config = dict(
    model='CTC audio transcriber',
    dataset='short read English sentences (LibriTTS-R)',
    train_examples=26041,
    noise_aug=0.01,
    time_shift_ms=50,
    input='waveform_16khz',
    tokenizer='char',
    vocab_size=32,
    arch='transformer',
    norm='layernorm',
    norm_position='pre',
    hidden_act='gelu_tanh',
    mlp_ratio=4,
    head_dim=16,
    fused_qkv=True,
    bias='all',
    qk_norm=False,
    parallel_block=False,
    inner_norm=False,
    wave_strides=[5, 4, 4, 2],
    subsampling=2,
    layers=12,
    width=320,
    positions='relative_bias',
    init='kaiming_normal',
    residual_init='zero_last',
    optimizer='soap',
    beta2=0.99,
    learning_rate=0.0011,
    beta1=0.9,
    shampoo_beta=0.99,
    eps=1e-08,
    precondition_frequency=10,
    max_precond_dim=1024,
    one_sided=False,
    adamw_lr_other_params=0.0018,
    gradient_noise=0.1,
    max_steps=8400,
    batch_size=64,
    epochs=20.6,
    lr_schedule='linear',
    final_lr_fraction=0.05,
    warmup_steps=1680,
    weight_decay=0.0,
    adamw_weight_decay_other_params=0,
)
Rows from block 5, named by matrix and row number. Rows with one number belong to one attention dimension. Each number is 128 + 32 x the weight over the matrix's rms, rounded and kept within 0 to 255. All counts start at 0.
# v: attention query, key and value (stacked) (model.blocks.5.attn.qkv.weight, 960x320, the v third), inputs 160-239
# proj: attention output (model.blocks.5.attn.proj.weight, 320x320, transposed), outputs 160-239
v.220 [108 151 143 125 143  93 227 134  76  79 136 134 147 138 171 138 126 175 154  80 105  63 149 131 130  54 117 154 109 169  92 146 115 107 105 133 106 170 170 121 154 102  77 112 140 120 146 122 190 166 101 125 166 137 135  86 100 104  74 144 122 137 164 171 169  89 117 195  77 118  99 135 105 112 100 148 125 111 108 120]
proj.220 [102 110 117 124 128 169 104 155 182 152 138 157  63 132 115 113 116  89 130  86 160 137 137 123  96 201 124 165  87 153 191 137 122  91 144 158  90  93  88 103 118 144 108 116  42 148 131 151 131 113  56 123 133 143 187 148  60 161 132 118 106  74 146 117 112 142 128 121 170 121  65 169 123 145 104 136 117 145 112  82]
v.221 [110 132 123 151  99 146 106 132 135 152 118 149 100 133 163 124  91 185 146 104 133 109 148 111 133  94 137  72 108 173 134  93  89 124 106  84 151 155 140  97 165 167 158 119 159 162 113 100 108  88 136 161 139 135 132 177 146 135  71  85 125 121 163 101 180 139  50 120 152 166 207 113 127 106 110 158  95 144  91  90]
proj.221 [134 108 144 101 118 107 122 161 128 132 131  93 131 118  71  81 101 106 150 115 143 121 138 138 136 128 184 110  91  87 101 125 149 106 135 124  98 149  96 131 135  73 144  90 133 142 108  84 165 129 145 121 111 179  80  97  93  93 129 117 160 106 122 109 134 143 123 107 154 159 111 114 142 147 165  88 122 107 109 110]
v.222 [124  79  88 143 130 167 116 129 167 139 192 152 114 176 211 137 146 169 172 162 166 108 121 115 142 143 123 165 149 120 100 139 141 125 105 101 145 130  76 101 124 167 145 111 141 124 133 179 103 172 116 130 128 134 184 138 109  98 107 108 154 152 146 121 151 144 165 144  79 130 128 114  74 114 123 140 134 131 117 115]
proj.222 [150 159 121 106 153 106  74 170 115  99 103 117 113 131 118  97 131  94  94 134 142 179 136 171 120 129 104 102 119 150 137 124 158 147 116 151 109  85 161 145 109  88 117 142  61 181 122 136 136 130  99 167 105 113 105 140 152 137 130 114  92 150 115 120 168 170 144 151 147 174 127 131 170 127  86 172 156 184 131 115]
v.223 [165 182 157 134 122 131 159  77  90 119 114 122  96 141 103 185 139 148 142 127 135 121 108  62 130  97 154  80 129 147 147 132 103 142 182 146  90 172  85 101 163 109 137 178  86  99  60 117 165 155 149 144  84 103 157 115 126 141 101 112 151 110 140 100 117 133 139 109 157  27 158 112  73 100 183 174  69  80 120 148]
proj.223 [142  76 132 150  91 111 128 169 126  75 156  93 153 178 125 194 123 113 178 127 100 103 148 166 108 124 121 137 131 118 115  96 180 117  42 119 136 117 105 159 101 158 151 128 107 121 178 145 102 141 135  51 126 104 146  89 109 130 190 173 158 144 111 156 119 119 100 200 133 147 114 152 142 113  92 135  92 137 165 151]
v.224 [141 119  84 129 126 123 144 163 183 119 177  85  78 156 110 195 144  92 127 180 140 137 132 189 109 121 200 105 136 164 113 101 193 146 124 136 151 100 106 138 169 106 194 140  86 115 124 147  89  91  75 102 142 157 105 103 132 119 150  93 158 163 122 127 137 164 169 145 227 168 146  85 151  91 137 125  95 124 125  82]
proj.224 [105 140 197 136 144 152 191 130 106 139 109 157 132 143 126 122 144  67 171 185  77  79 124  84 169 140 129 134 121 144 155  71 158 142 105 106  92 134 140  86 106 111  82 123 129 129 113 117 184 129 141 179 168 116 182 102 192 135 143 124 117 149 103  99  68 129 143 134 103 104 114 111 127 136 149  98 142 122 133 103]
v.225 [ 90 168  84 168 112 113 133 198 147 141 132 200 198 111 138 163 102  88 156 111 126 154 156  85 151  84  63  72 144 119 124 107  99 113  74 113 153 128 172 128 107  96  99 150 133  86 147  90 109  85 107 126 140 169 127 132 123  75 157 126 102 137 167  84 109  96 142 148 187 159 113  58 129  97 169 243 119 182  56 109]
proj.225 [157  96 167 172 104 166 173 126 118  64 141  98  93 119 108  96  82 115 124 131 175 128  89 164  72 123 229 131 147 108 129 112 109 161 155 148  90  79  73 139 122 133  94 111 143 109 105 131 126 182 164  97  98 165 180 141 108 122 119 148 132  66 131 154 155 124 114 154  84 127  85 137 122 112 128 119 149 169 138 124]
v.226 [ 59  90 113 132 129 165 172 145 196 150 126 108 176 157 106 103 118  60 116 162  57  98 172 115 169  71  76 136 180 111 162  85 137 122 164  40 139 103 151 145  94 146 107 147 137  95 107  84 157 111 111 146  91 130 117 136 129 138  87 114 179 102  98  96  88 141 115 216 118 144 118 118  99 139 113  77 132 105 151 119]
proj.226 [129 114 140 158 152  66 115 124 149 137 123 140  88 113 165 113 121 157 152  58 157 150 144 194  88 199 186  86  91 153 114 153 135  84 154 114 154 119 183 182 151 119 167 149 125 138 158 116 141 141 138 134 139 164 115 136 108 180  98 141 113 197 134 133 168 144 108 129 100 166 104 139  83 130 156 138 120 138 106 110]
v.227 [116 121  87 158 160 159 179 141 110 115  96 172 174  83 162 152 213 103 190  73 133 116  47  74  84  55  91 178 145 118 148 107  81 156 118 125 177  99 172  81 142 138 135 145 155 134 125 123 103 115 181 117  81 112 135 147  79  92  56 176 109 197 121 146 154 139 165 139 146 127 147  86 128 145 119 138  92  60 160  62]
proj.227 [173 165 129 119 141 164 108  99 181 156 124 118 129 158  77 105 115 137  87 154 148 133 159 121 112 142 143 184 120 135 121 137 141  67 169 111 130  78 113 107 116 149 141 132 143 140 106  96 145 158  57 131 101 130 103  39 156 123 133 129 144 105 117 141 135 127 186 146  83 147 122  81 137 109  90 113 116 174  92 156]
v.228 [161 105 191  98  76 129  62 102 138 137 153 153  61 103 116  59  70 141 114 135 119 110 127  84  82 130  68  81  99 107  51 135  96  95 154 131 133 143 143 139 148 138  84 165 110  80 113 171 123 120 123 162 173 121 173 142 116 218 119 135 165 114 146  81 111 149 184 145 143 109 182 129 160 147 136 153 145 101 135 171]
proj.228 [186 130 103 137 132 113  73 124 111 152 165 133 161 198 187 140 172 139 145 153 155 168 137 158 124 162 112 109 142  91 169 127 185 125 140  81 155 123 169 178 116 105  98  90 175 143 166 103 121  77 138 143 118 100 121 126 104 168 106 136 119 181 160 131 116 109 131 150 101 138 110  97  93 108 167 144  92 159  87 113]
v.229 [147 180 114 116 167 134 148 165 200 120 124 172 103 117 177 208 128 143  69 109 180 176 112  78 131 126 116  80 141 121  86  97 169 152 135  89 152 126 150 148 140 133  54 156  89 126 175 141 169 127 159 178 139 147 133 137  22  82  94 135  94 111 130 100 138 140 134 127  78  80 154  95 129  62 113 153 104 112 141 101]
proj.229 [116  89 174 169  80 184 129  93 110 110 117 110 155  61 122  66 126 113 211 176 151  89 149  68 110 161 137 135 113 129 115 176 151 107 117 161 129 175  99 166 141 120 135 145 142 127  53 134  58 137 173  95  95 174 146  88 151 128 118 156 115 118 130  90 101  86 134 154 124 157 120 133 180 193 127 123 184 141  98 146]
v.230 [140 184 152 115 168 162 132 137  63 171 128 103 112 135 164 123 133 115 155  93  87 132 118 112 139 151 192 179 127 123 132 142 119 128 155 116 159 104 166 137 141 162  84 132 151 137 130 142 121 109 181 132 108 190 100 136 207 133 114 130 122 107 141 114 125  56 101 115 175 102 183 108  80  57 102 130 133 106 149 124]
proj.230 [109 130 118  95 142  86 127  91 128 104 139 166 175 144 161 155 143 146  86 145  80  75 164 146  86 130 134 127 158 109 171 106 150 120  91 110 142  23  37 174 119 125 109  80  46 128 169 133 185 113 119 126 124  99 157  98 100 144  64 122 133  96 149 125  98 155 202 174 150 123  93  91 149 128 140 148  96 148 144 122]
v.231 [141 165 155 111 149 127 180 106 156  86 155  71 180  96 129 138 121 129 136 165 116 162 170 115 169 111  96 118 144 199 100 133 123 162 127 101 104 116 120  22 127 127 163  78 125 134 110  91 109 113 197 122 116 157 152 114 105 113 126 133 143 160 122 140 129 145 109 116 162 131 119 130 163 187 111 120 129 152 147 130]
proj.231 [ 56 156  90 127 102 145 126 106 145 129 118 117 123 194 104 103 116 104 116 172 133 114 136 152  95 215 160 118 165 114 151 202 127 124 131 172 156 120  81 136 122 153  98 151 120 129 118 179 171 140  98 136 102 125 126 145 126 143 147  93 197 144 112  63 131 140  99 132 113 109  71 124 112  86 100 136 105 100 137 125]
v.232 [ 79 155 143 110 147  50 154 171 161 205 146 128  83 114 127  93  81  89 166 153 118 155 149 174 143 139 161 103 119 137 141  93 153 159 106 147  82 108 133 159 100  64  53 144 140 181 112 140 168 166 181 118 132  62  76  49 118 127 186 174 166 122 127 162 112 162 160 147 114  97 159 179 144 140 181 135 103 131  89  88]
proj.232 [150 195 137 127 113 154  88  87 154 160 149 153 125 139 114 106 105  67 109 129 127 102 151 168 119 131 131 121 127 183 101 137  57 108 122 127 106 148 130 110  92 191  79 141 146  92  93 158  67 120 123 158 114 151 111 150  96 139 102 123 154 127 151  93 116 157 196 149  86 177 118 110 132 110 161 102 175 119 111 119]
v.233 [140 102 164 142 121  72  86  99 114 134 122 146 142 127 138 126 134 150 113  96 103  75 160 128 168 140 149 132 139 123 162 137  89 137  95 128 127 159 132 121 112 143 205  64 101 146 105  90  52 134 158 141 161  83  70  93  65 153 133  96 105 152 121 154 111 162 127  96 130 144 174 146 138  87 134 101 160 143 151 110]
proj.233 [138 191  92 166 121 144 113 118  89  87 110 125  83  62 111 164 108  61 116 167 117 147 136 107 133 146 104 153 112 152 177 151 166 152 129 144 114 135 149 130 188 142  95 182 186  75  97 146 149 145 121 141 172 156 120 142 109 164  35 119 110 147  95  79 170 120 110 163 146 141 174 105  90 177 100 128 108 168 140 175]
v.234 [141 110  61 136 100 179  50 119 180 121 172 141  93  82  78 164 176 173 129 140 137 125 117 141  95  99  89 117 183 102 108 145 141  98 104 154 153 139  95 105 163 106 169 120 181 141 126  80 111 138 173  64 108 110 127 139 123 168 156 177 160 140 213 125 160 129 112 106 109 108 115 153  84 173 208 181 108 184 179  95]
proj.234 [128 108 117 107 161 125 136 125 173  89 141  88 125  94 161 105 162 122 161 134 122 159 138 175 135 154 137 154 154 136 100  85  86 121 133 156 106 114 130 151 132 113  77 124 143 150 133 157 138 101 112 123  66 146 173 151  97  90  78 125 120 107 130 142 134  84 123 149 167 141  72 155 203 138  72 138  92 135  98 139]
v.235 [126 142 109 113 118 155 109 183 101 118 158 205 148  96 136 144 135 166 190 130 193  60 126 155 131 130 148 111 110 130 121 113 149 120 151  89 131  90 135  65 147 177 144 136 123 137 102 143  62 132  81 122 120 152 169  63  94  73 154  98  96 109 111 143 103 163 120 153 107  94 128 118 147 147  90 125  91 141 102 190]
proj.235 [112  74 143 143 135 190 156 103 130 116 124  31 106 155 103 158 129  72  71 172 154 154 122 155 125 106 182 145 134 110  79 118 100 192 129 157  94 124  92 116 113 126 120 145 136 116 114 147  73 108 177 146 100 164 197 157 112 142 116 117 102 139 172 133 122 160 143 112 124 105 184 135 127 124  82 102 102 134 127 110]
v.236 [ 95 170 130  77  89  93 152 117  65 117 126 105  67 176  95 141 128 103 108 154  82  90 126 133 106 114  41 115 123 160  32  97 113 109 174 176 135 148 109 138 176 107  85 104 201 141 143 106 111  79 170  87  95  95  84 130 188 159 141 160 121  99 163  66 120 116  57 172 123 178 125 183 171 106  99 113 192 101 109 120]
proj.236 [143 110  65  90 123 178 125 150 170 159 129 142 135 134 129 139  81 130 140 104 213 211 145 173 159 140 169 191 179 141 171 151 111 159  90 149 115 182 189 111  92 127  93 167 134 189 129 137 133 150 120 211 122 184 115 149 130  90 159 131 150 106 128 146 127 110 108 130 154 104 105 109 149 106 126 175  94 166 139 138]
v.237 [139 145  77 149 124 112  98 159 119 148 122 139 108 140 111  96 162 187 122 144  82 132  62 142 124  99 179 102 138 104 134 101 154 181 162 160 136 145 130 110 195 167 102 110 169 107 142 124 161 178 173 112 148 115 138 154 139 182 107 131  78 102 113 152 108 178 105 151 156 131 193 101 102 148 118 132 112 154 125  78]
proj.237 [144 138 134 142 107  55 116 172 162 152 106  69 129  84 150 169  91 119 183  62  89  97 178 110 131 206 111 155 174 106 216 112  72 101 192 117 116 118 107 184 110 104 119 173 161 111 221 142 120 100 134 103 133 128 165 113 138  93 143 181 165 127  88 134  66  70 144 123 103 140 115 157 178 114 125 130 130 115 143 137]
v.238 [151 132 114  86 123 108  78 131 193 160 154 131 102 177 131 122 211 104 139 107  91  98  98 111 156  93 155 133 138 147 135 116 126 100 164 136 158 156 111 209 142 111 111 114 145 110 150 117 145 110 129 222 186 122  96 140 119  79 132 136 143 158 125 142 189 125 199 116 135 101 100 111 108  99 157 136 120 130 109 152]
proj.238 [142  84 162 135 130 175 158 143 114 171 107 110 148  88 111  94  93 132 124 187 110 158 145 173 110 129 145 172 140  66 148 147 135 150 103 135 103 176 110  84 142 117 193 173 128 147 124 113 100  82 107 147 105 165 164 157 181 151 123 146 106 143 118 160 164 103 138 130  85 145 133 152 117 133 118 186 140 144 115 128]
v.239 [175 126 159 170 148  75 114 153 142 145 135 186 153 130 156 190 133 151 139 124 128 140 145 152 151 112  94 100 107 118 120 168 148  65  88 147 164  89  55 140 186 130 177 111 102 132 155 105 135 109 143 102 153 184 134 108 109 153 131  81 108 147 104 128 192 146 164 126  75 100 145  97 128 119  94 184 182  87  92 122]
proj.239 [ 88 167  45 106 155 164 125 132  88  81  99  86 115 133 149 117 215 110 139 164 137 137 143 140 141 122  81 154 117 142 107  81 121 169 153  96 100 133 135  86 106 106  64 108 106 129 156 117 117 141 115 126 104 133 141 101 206 138 120 107 105 131 174 126  70  84 127 145 128 108 118 115 159 127 191  87 123 163 137 182]
v.240 [175 154 155 115 125 128 203 195 125  89 187 118 144 128 162  92 115 136  83  29 151 212 160 169  99 195 143 120 126 118 130 127  97 167 134 105  74 148 101 130 119 180 138 138 104 115 160 145 137 107 149 166 160 114 131  55  91 151  94 149 142 133 131 128 136 142 103 149 113 100 100 106 125  72 126 139 124 179 127 158]
proj.240 [ 96 113 113 143  72 147 103 132 168 153  90 128 119 103 120 177 123  97 118 114 137  82 114 121  58  55 162  81 110 125 134 121 110 141 158 139 150 114 128  82 100  78 138  68 163 137 135 129 142 118 117  79  99  99 106  97 151  82 121  75 158  97  99 217 133  72  25 116 108 127 165 131  45 126 162  98 147  78  89 124]
v.241 [179 147  92 124 197 139  75 149 103  82 132 126 132 106 146 159 105  74 143 135 149 128  80 137 136 127 146 110 137 108 158 142 115 189 127 190 167 185 133 106 104 127 148 117 137 147 118 118  59  76  93 126 162 106 213 184  94  99 155 125 108  95 160 129 196 136 156 128 111 115 161 137  72 170 138 155 125 120 113 141]
proj.241 [ 76 165 137 164 115  68 169 161  98 130 119 129 142 126 117 141 184  55 160 120 109 169 116 118 135 129 135 128 156 151 121 188 140 141 180 140 136  70 119 110 130 103 125 150 130  76 120 121 121  78 155 118 149 119 111  90 117 156  93  78  87 151  82  72 167 190 124 136 160 177 163  93 100  83 109  92 195 111  77  99]
v.242 [120  80 144  57 116 166 151 136 174 125  83 162 136 106  74 172 133 143 142 131 111 130  91 114 148 163  78 145 131 122  72 157 129 151 130 144 130 163  86 148 124 117 103 175  97  90 126  71 142 106 141 127 179 104  68 141 166 128  91 139 159 119 121 162 123  86 109  95  93 112 109 159 136 114 118 181 130 120  90 141]
proj.242 [146 134 142 166 114  83 132 139  82 106 134 110 119  71 120 187  75  88  87 156 142 137 117 148 163 125  74 129 129 124 188 154 125 140 137 136 188  51 140 151 156 149 163 109 139 160  62 119 117 119 102 132 103 116 106 140 101 161 134 182  79 102 100 112 158 126 144 105 144 146 131 152 125 194  76 104  88 118 158 118]
v.243 [ 65 110 162 144 117 104 113 129 150 133 186 106  94  91 122 118 140 174 142 161 115 144 119 112 111 148 104 211 135  74  60  54  97 109  94 124 115  77 166 120 134 115 172 115  94 134 113 132 110 109 108  60 130 109 121 119  59 107 172 100 189 103 109 162 110 120 117  84 158  84  92 116 118 156 139  77 161 174 147 142]
proj.243 [105 110 110 168 107 111 162  77 130 132 134 144 168 132  85 101  82 105 126 129 141 119 137 102 101 114 115 110  93 111 176 137 151 190  73 108 111 142  75  99 131 144 184  85 167  92 138  86 156 124  88 120 154 102 106 104 151 106 120 109  97 125 131  79 119 147 105 162 102 132 131 159  75 127 105 121 122 125 141  64]
v.244 [ 90 131 115 110 141 151 113 111 178 133 135 126 103 161 175 170 125 142 106 127 127 176 135 108 139 156 150 121 166 119 186 101 179  85 169 122 170 127 125 101 122 151 120 154 106 121 134 142 127 164 134 152  81 177  77 119  76 129  94 115 152 153 104 159 164 134 116 168 129  67 134 130 111 155 149 133 147  94 121 136]
proj.244 [ 92 165 136 115  87 113  57 115 194 143  80  77 124 109  68 105  93 114 111  93 118  96 130 102 108  96 105 127  71 136 195 119  91 162  95 113 168  79 159 130  81 146 104 112 123 156 155 113 125  86 176 127 135 117 169 137  95 143 130 156 129  68 136 167 105 102  41  77 145 121  96 116 114 109 120 135 122 180  95 132]
v.245 [ 87 118 137  99 210 144 107  98 120 115 138 112 117 169 195 162 123 119  63 135  61  91 115  93 206 100 111 137  96  92 164 131 125 127 100 119 109 105 116 138 160  99  71  81  95  97 121 143 108 147 101 161 191 131 112 141 129 138 129 106  86 125 128 180  98  95 138 203 168 118 161 140 146 105 198 140 122 108  60 127]
proj.245 [140 157 111 107  68 123 167 125 193 159 139 124 131 116 152  95 133 100 116 169 165  81 112 112 114 179 172  98  78 145  94 129 179 129 104 150 154 120 103  99  83  95 144 131 136 169 170  72 169  76 199 139 109 206  84 149 137 123  83  96 154 129 116 129 160 159  91  98  95 125 155 156 124 141 143 157 120 128 107 165]
v.246 [117  74 109 134 130 147 177  47 183 123 135 107 180  95 106 148 146 127 128 150 194 144  99 171 114 104 107 105  96 167 116 168 129 106 101 137  78 130 138 127 144 104 153 203  90 171 126 134 122 119 125 173 169 162 114 142  97 126 150  86 128 118 116 156 176 134 112 112 156 160 118 115  93 159 159 108 119 157 179 155]
proj.246 [142 105 129 137 123  83 117 148 106 104 163 133  88 155 164  97 150 117 124 140  68 162 110 119 134 151 127 180 160 114 126 178  89 138 117 116 102 161  90  92 139 149 116 159 160  91 106  86 136  78 112  79 126 103 160 155 137 170 142 180 156 149 148 135  83 155 131 164  94 125 145 161 152 116 106 146 106 115 116  71]
v.247 [105 116 105 122 135 122 148 143 114 147 157 126 100  99 105 117 123 111 221 164 183 152 138 168 162  86 135 146 110 126 165  87 144  93 111 177  69  56  99 155 103 140 141 126  30 163  77 148 114  70 111 191 101 144 142 156 102 164 136 163 148 102 189 157 121 125 132 112  95 103  93 155 141 113  74 111 124 120 166  91]
proj.247 [161 136 119 138 112 146 110 137 147 155 115 171 129  47 157 137  40 139 182 117 103 125  71 123  64 175 163 115 112 116 204 129 114 136 134 214 115 113 124  80 116 152  96 133 163 131 130 154 128 132 242 103 121 101 184 165 102 104  75 114 153 109  69 146 178  66 117 196 152 170 136 188 113 143  85 171 167 116 145 104]
v.248 [139  97 112 141  75 112 142 164 124 139 146 140  81  95  98 114 118 139 113 196 148 131 125 177  90 141 198 100 126 151 135 128 195 141 140 103 145 110 177 115 128 119 117 123  89 171  80 173 116  92 153  77 113 162 125 119 104 131  79 149 144 130 177 153 141 120 116 180 126  69 161 101 177 130 167 155 122 149 104 148]
proj.248 [114  96 157 104 155  80 138 132  83 124 152  76 127 155 146  63  91 125 123 101 172  97 140 125 144 161  97 196  57 139 143 112 141 117 107  88 111 117 140 103 128 143  93 137 113 115 146  86 144  96  63 172 118 125 134 137 120 180 147 100  88 137  87  53 108  62 131 119 119 222 139 158 130 116 150 133  70  93 113 143]
v.249 [135 134 154 151 132  98 111 155 160 103 135  98 141 126 143  77 168 124 168 183 107 175 175 164  63 162 110 147 151  89  92 163  99 115 152  96 143 180  95 156 120 125  84 128 128  95 140 110 159 140 134  98 143 144 145 133 113  99 155  98 160  46 154  86 108  61  85 112  75  90 136 194 152 111 133 132 129 180 109 149]
proj.249 [159 157  77 129  82 187 127 143 142 174 131 118 127  87  52 201  96 108  92 110 169  50 105 130 122 173  88  79 109 159 146 171 153 126  71 172 153 148 147 103 108 138 182 138 152 132 139 101 105 101 164 119 176 124 109  59 149 151 163 133 119 179 151 184 145 147 124  55 157 145  94  81 129 146 113  89 113 113 131  97]
v.250 [113 153 149 108 134 102 153 121 152 128  87 155 164 149 138 150 100 148 140 120 141 137 126 126 102 119  85 102 130 140  88  89 109 125 129 129  88 118 123 141  78 153 164 114 100  99 124 105 125  99 117  77 165 101  88 150 117 154 116 134 184 163 139 135  79 128  58 131 142 150 132 182 131 154 102  85 107 117 110 116]
proj.250 [136 113  96 146  74 128 131 145 126 171 178 111 108 147 208 148 125 161 107 125  47 109 149  89 132 133 117 164 153 160 151 137 139 198  81  87 100 160 142 175 153 155  68  87  48 117  32 132 198 110 137  82 155 108 114  72 129  97 158 204 201 199 124 154  98 103 160 160 129 162  97 115 102 171 125 115 132 122 150 124]
v.251 [167  83 121 137 137 140 134 143 102 207 124 157  90 124 171 169 162 145 134 156 116 106 147 200 131 146 102 133 139 152  96 145 119 147  97 147 116 153 192 108 149  89 165 132 141 150 114 130 153 129 106 173 113 136 125 113 166 160 135 135  74 119 135 154 169 159 151 173 129 147 163 106 175 130  61  86 138 172 128 129]
proj.251 [136 122 138 204  87 121 109 159  87 145 141 157 152 122 127 149 172 151 130 174  99 153 118  99 165 128 126 170  74  86 161 112 118 103 149 133 133 139 109  34 152 120 181 154 137 112 167 179 124 134 108  97 188 107 138 143 104 129  96  89 111 140 136 134 117  91 134 123 149 149 121 173 146 187 135 170 103  89 197 116]
v.252 [154 145  58 112 165 114 165  50 133  56 154 154 164 136 120  88 132 100 131 114  46 142  86 100  90 161 143 152 129 154  97  74  82 143 120 148 153 103  86 122 166 145 120 116 121 167 129 121 144 104 153 114  90 140 189 185  87 122 164 103 148 118 128 173 144 111 114 124 106  79 136 141  93  91 160 165  88 151 127 125]
proj.252 [154 110 127  61 102  88 130 119 118 162 156 110 119 131  68 194 126 136 120 147 166 144 155 133 152 122  82 103 125 128 152 173 188 176 147 164 144 141  71 109 141 135 176 143 139 131  69 164 150 152 149 137  63  75  88 122 103 109 118 105  59 130 207  95 155 121 140 125 193 131 165 154 175 122 139  62 136 167 136  68]
v.253 [ 68 107 139 141  70 127 140 155 125  81 137 143 135 156 117 133 148  77 137  90 146 145 124  96 113 101 144 143 131 138 135 137 115 162 117  98 105 121 119 142  90 154 150 106 102  94 168 127 161 170 164 145 112 152 121 134 155 141 137 158 173 113 127 159 127  77  38 159 134 197 112 128 123 136 103 121 158  82 131 173]
proj.253 [195 152 104 103 143 104  79  66 109 118  98 146  61 142 104  88 139 104 126 105 160  91 129 176  99  80 122 138  96 140 109  98  97 114  86 117 133 134 213 166 141 122 120 154 139 145 111 132 145 122 100 106 148 121 139 165  85 102 161 144 149  93  98  80 106 159 128 104 161  95 139 152 142 146 106 104 106 126 101 137]
v.254 [172 128 138 152 109  85 152 110 116 115  97 146 187 182 108 117  95 157  82 139 148 170 125 137  99 138 104 133 127 111  83 114 152 111 183 175 182 164 133 133 132 169 113 124 113 106 117 125 130 152 138  95 177  92 113 137  95 143 114 137 115 102 159 137 116 122 142 167 144 144 146 128 130 143 133 102 147 117 105 108]
proj.254 [100 132 168 106 156 127 132 150 155 140 152  89  90 144 110  98 177 111 126 114 101 114 142 159  96 112 108  94  89 122 125 146 108 146 157 125  69 111 126 112 132 122 132 123 110 118 116  61 117 137 115 168 132 124 111  85 149 131 141 136  79 107 146 111  75 122 193  91 120 115 155 141 185 154 176 168 166 141 109 132]
v.255 [ 94 130  97  98 116 118 109 104 174  78 162 133  94  86 149 153 167 178  99 161  99 138 103 125 114 114 158 115 119 128 130 122  86 144 152  96 156 129  95 167 139 119 125 118  84  61 103 112 149 104 141 174 169 153 161 169 111 141 182 120 130 119  93 112 143 161 185 202 128 169 104  83 141 151 157  84 157 141 123 118]
proj.255 [147 123 112 108 129 219 149 126 150 114  87 131 143 147 198 100 172 124 126 102 177 139  81 141 133 169 138 178 133 103 162  93 156 120 111 139 119 126  98  94 153 134  73 106 118 121 108 151 153 142  56 137 147 135 140 119 116 105 142 164 134 128 147 115  92 149 111  83  78 143 119 134 128 145 114 187 170 104 139 121]
v.256 [ 76 123 138  94 156 139 146 158  97 152 102 129 140 151 151 130 100 145 186  97 184 147 191 128 117 125 155 184 118 131 126 152  64 122 134  73 160 127 171 167 109 149 120 114 193  99 148 113 139 113  87 154 150 137 149 129 137 134 162 116 184 131 156 128 195 153  92 159 149 127 143 180 106 156 134 116 122 113 107  95]
proj.256 [128 162 134 162 143  91 109  94 128 145 109 136 146 181 103 148 124 115 123 134  70 177 164 154 161 124 121  80 188 104  96 104 101 120 132 182 152 153  61 104 126 113 130 165 164 121 109 119  87 146 127  74 127 125 134  78 158 141 125 119 147 104  96  84  70 123 123 146  79 135  84 104 139 119  88 140 159 209 110 130]
v.257 [149 152 129 176 131 215 119 112 146 148 140 148 135 103 155 133 129  83  90 135  75 152  93 100 119 186 104 147 115 175 140 146 101 141 140 199 130 122 150 114 163  96 122 147 113 122 137 192 164  76  63 120 189 187 151  95 138 137 129 115 135 136 129 116  93 103 114 124 123 156 119 151 135 136  78 162 118 146 148 129]
proj.257 [125  94 113 128 133 129 131 122  92 100 140 137 152  91 137 127 108 174 195 121 143 100 122 151 164 143 145 158 146 143 154 127 117  95  84  56 116 151 104  81  91 114 112  95 114 112  90  75 169 202 166 100  63 124 152 114 129 141 109  60 196 150 169  85 153 134 121 143  94 111 154 118 132  84 128 139 186 120 143 165]
v.258 [ 96 176 180 118 113 127 179 164 160  89 132 117  79 167 141 113  98 156 113 152  80  92  85 128 168 135 115 128 129 131 160 108 142 147  84 161  97 148 115 132 102  99  41 105 161 117 116 154 149  88 118 124  73 126 159 134 148 185 136 151 137 118 143  94  90  98 110 106 110 136 154 157 150  97 160 128 191 112 138 162]
proj.258 [159  99 162 162 114 110  91 108 113 120  99 126  91 122 143 148 142 108  95 110 183 178 183 152  70  95 106 101 149 145  64 128 137 143 206 133 106 140 136 131 129  59 104 129 106  99 121 182  96 141 127 105 137 141 119  70 118 158 123 149 158 140 129 112 106  90 185 145 125 117 192 126 148 136 154 127 174  93  83 147]
v.259 [176  95 147  92 146  90  94 121 171  62  89  99 130 136 147 174 172 114 109 142  71 103 126 108 168 143  91 156 176  72  84 155 130  96 146 117 100  91 134  56 156  92  96  78  84  78 142 145 175 131 134 102 103 105 130  82 122 144 125 106 127  74 123 140 123 204 195  69  86 120 106 154 113 158  91 109 120 106 129 130]
proj.259 [133 113 124 174  52 108 186  92 132 129 147 114  83 111 149 133  92 160 176 121 117 127  73 140 132 138 129  91  70 183 164 194  92 135  97 123  99 132 145 153 122 128 186  85  97 104 125  96  73  99 159 124 131 167  90 145 139 106 134 135  73  86 151 135 134 105 126 173 141 138 119 142 131 167 180 159 115 143 104 100]
v.260 [131  72  78 122 101 171 102 137 134 174 196 131 111  91  86 184  94 159 121 129 100 144 170  85 104 154 128 106 124 109 108 145 150 126 124 153  70 164 122 124 105 118 154 103 132 154 142 111  91 108 140 181 103 138 190 153 168 187 138 120 137 129 134 170  79 149 102 120 161 105 153 138 101 192 166 144  71 113 108 153]
proj.260 [124  83 129 111  84 110 129 111 122 138  92  87 150 122  97 154 109 128  92 136 128 123 133 154  92  96 155 105 153 143 115  33 164 123  90 107 133 164 144  92 164 128 124 120 144 150 136 157 139  81 145 141 129 131 108 109  68  75  96  98 129 122 120 107  84 125  62 131 125 170 142 161 152  70 126 154 108 122 139  67]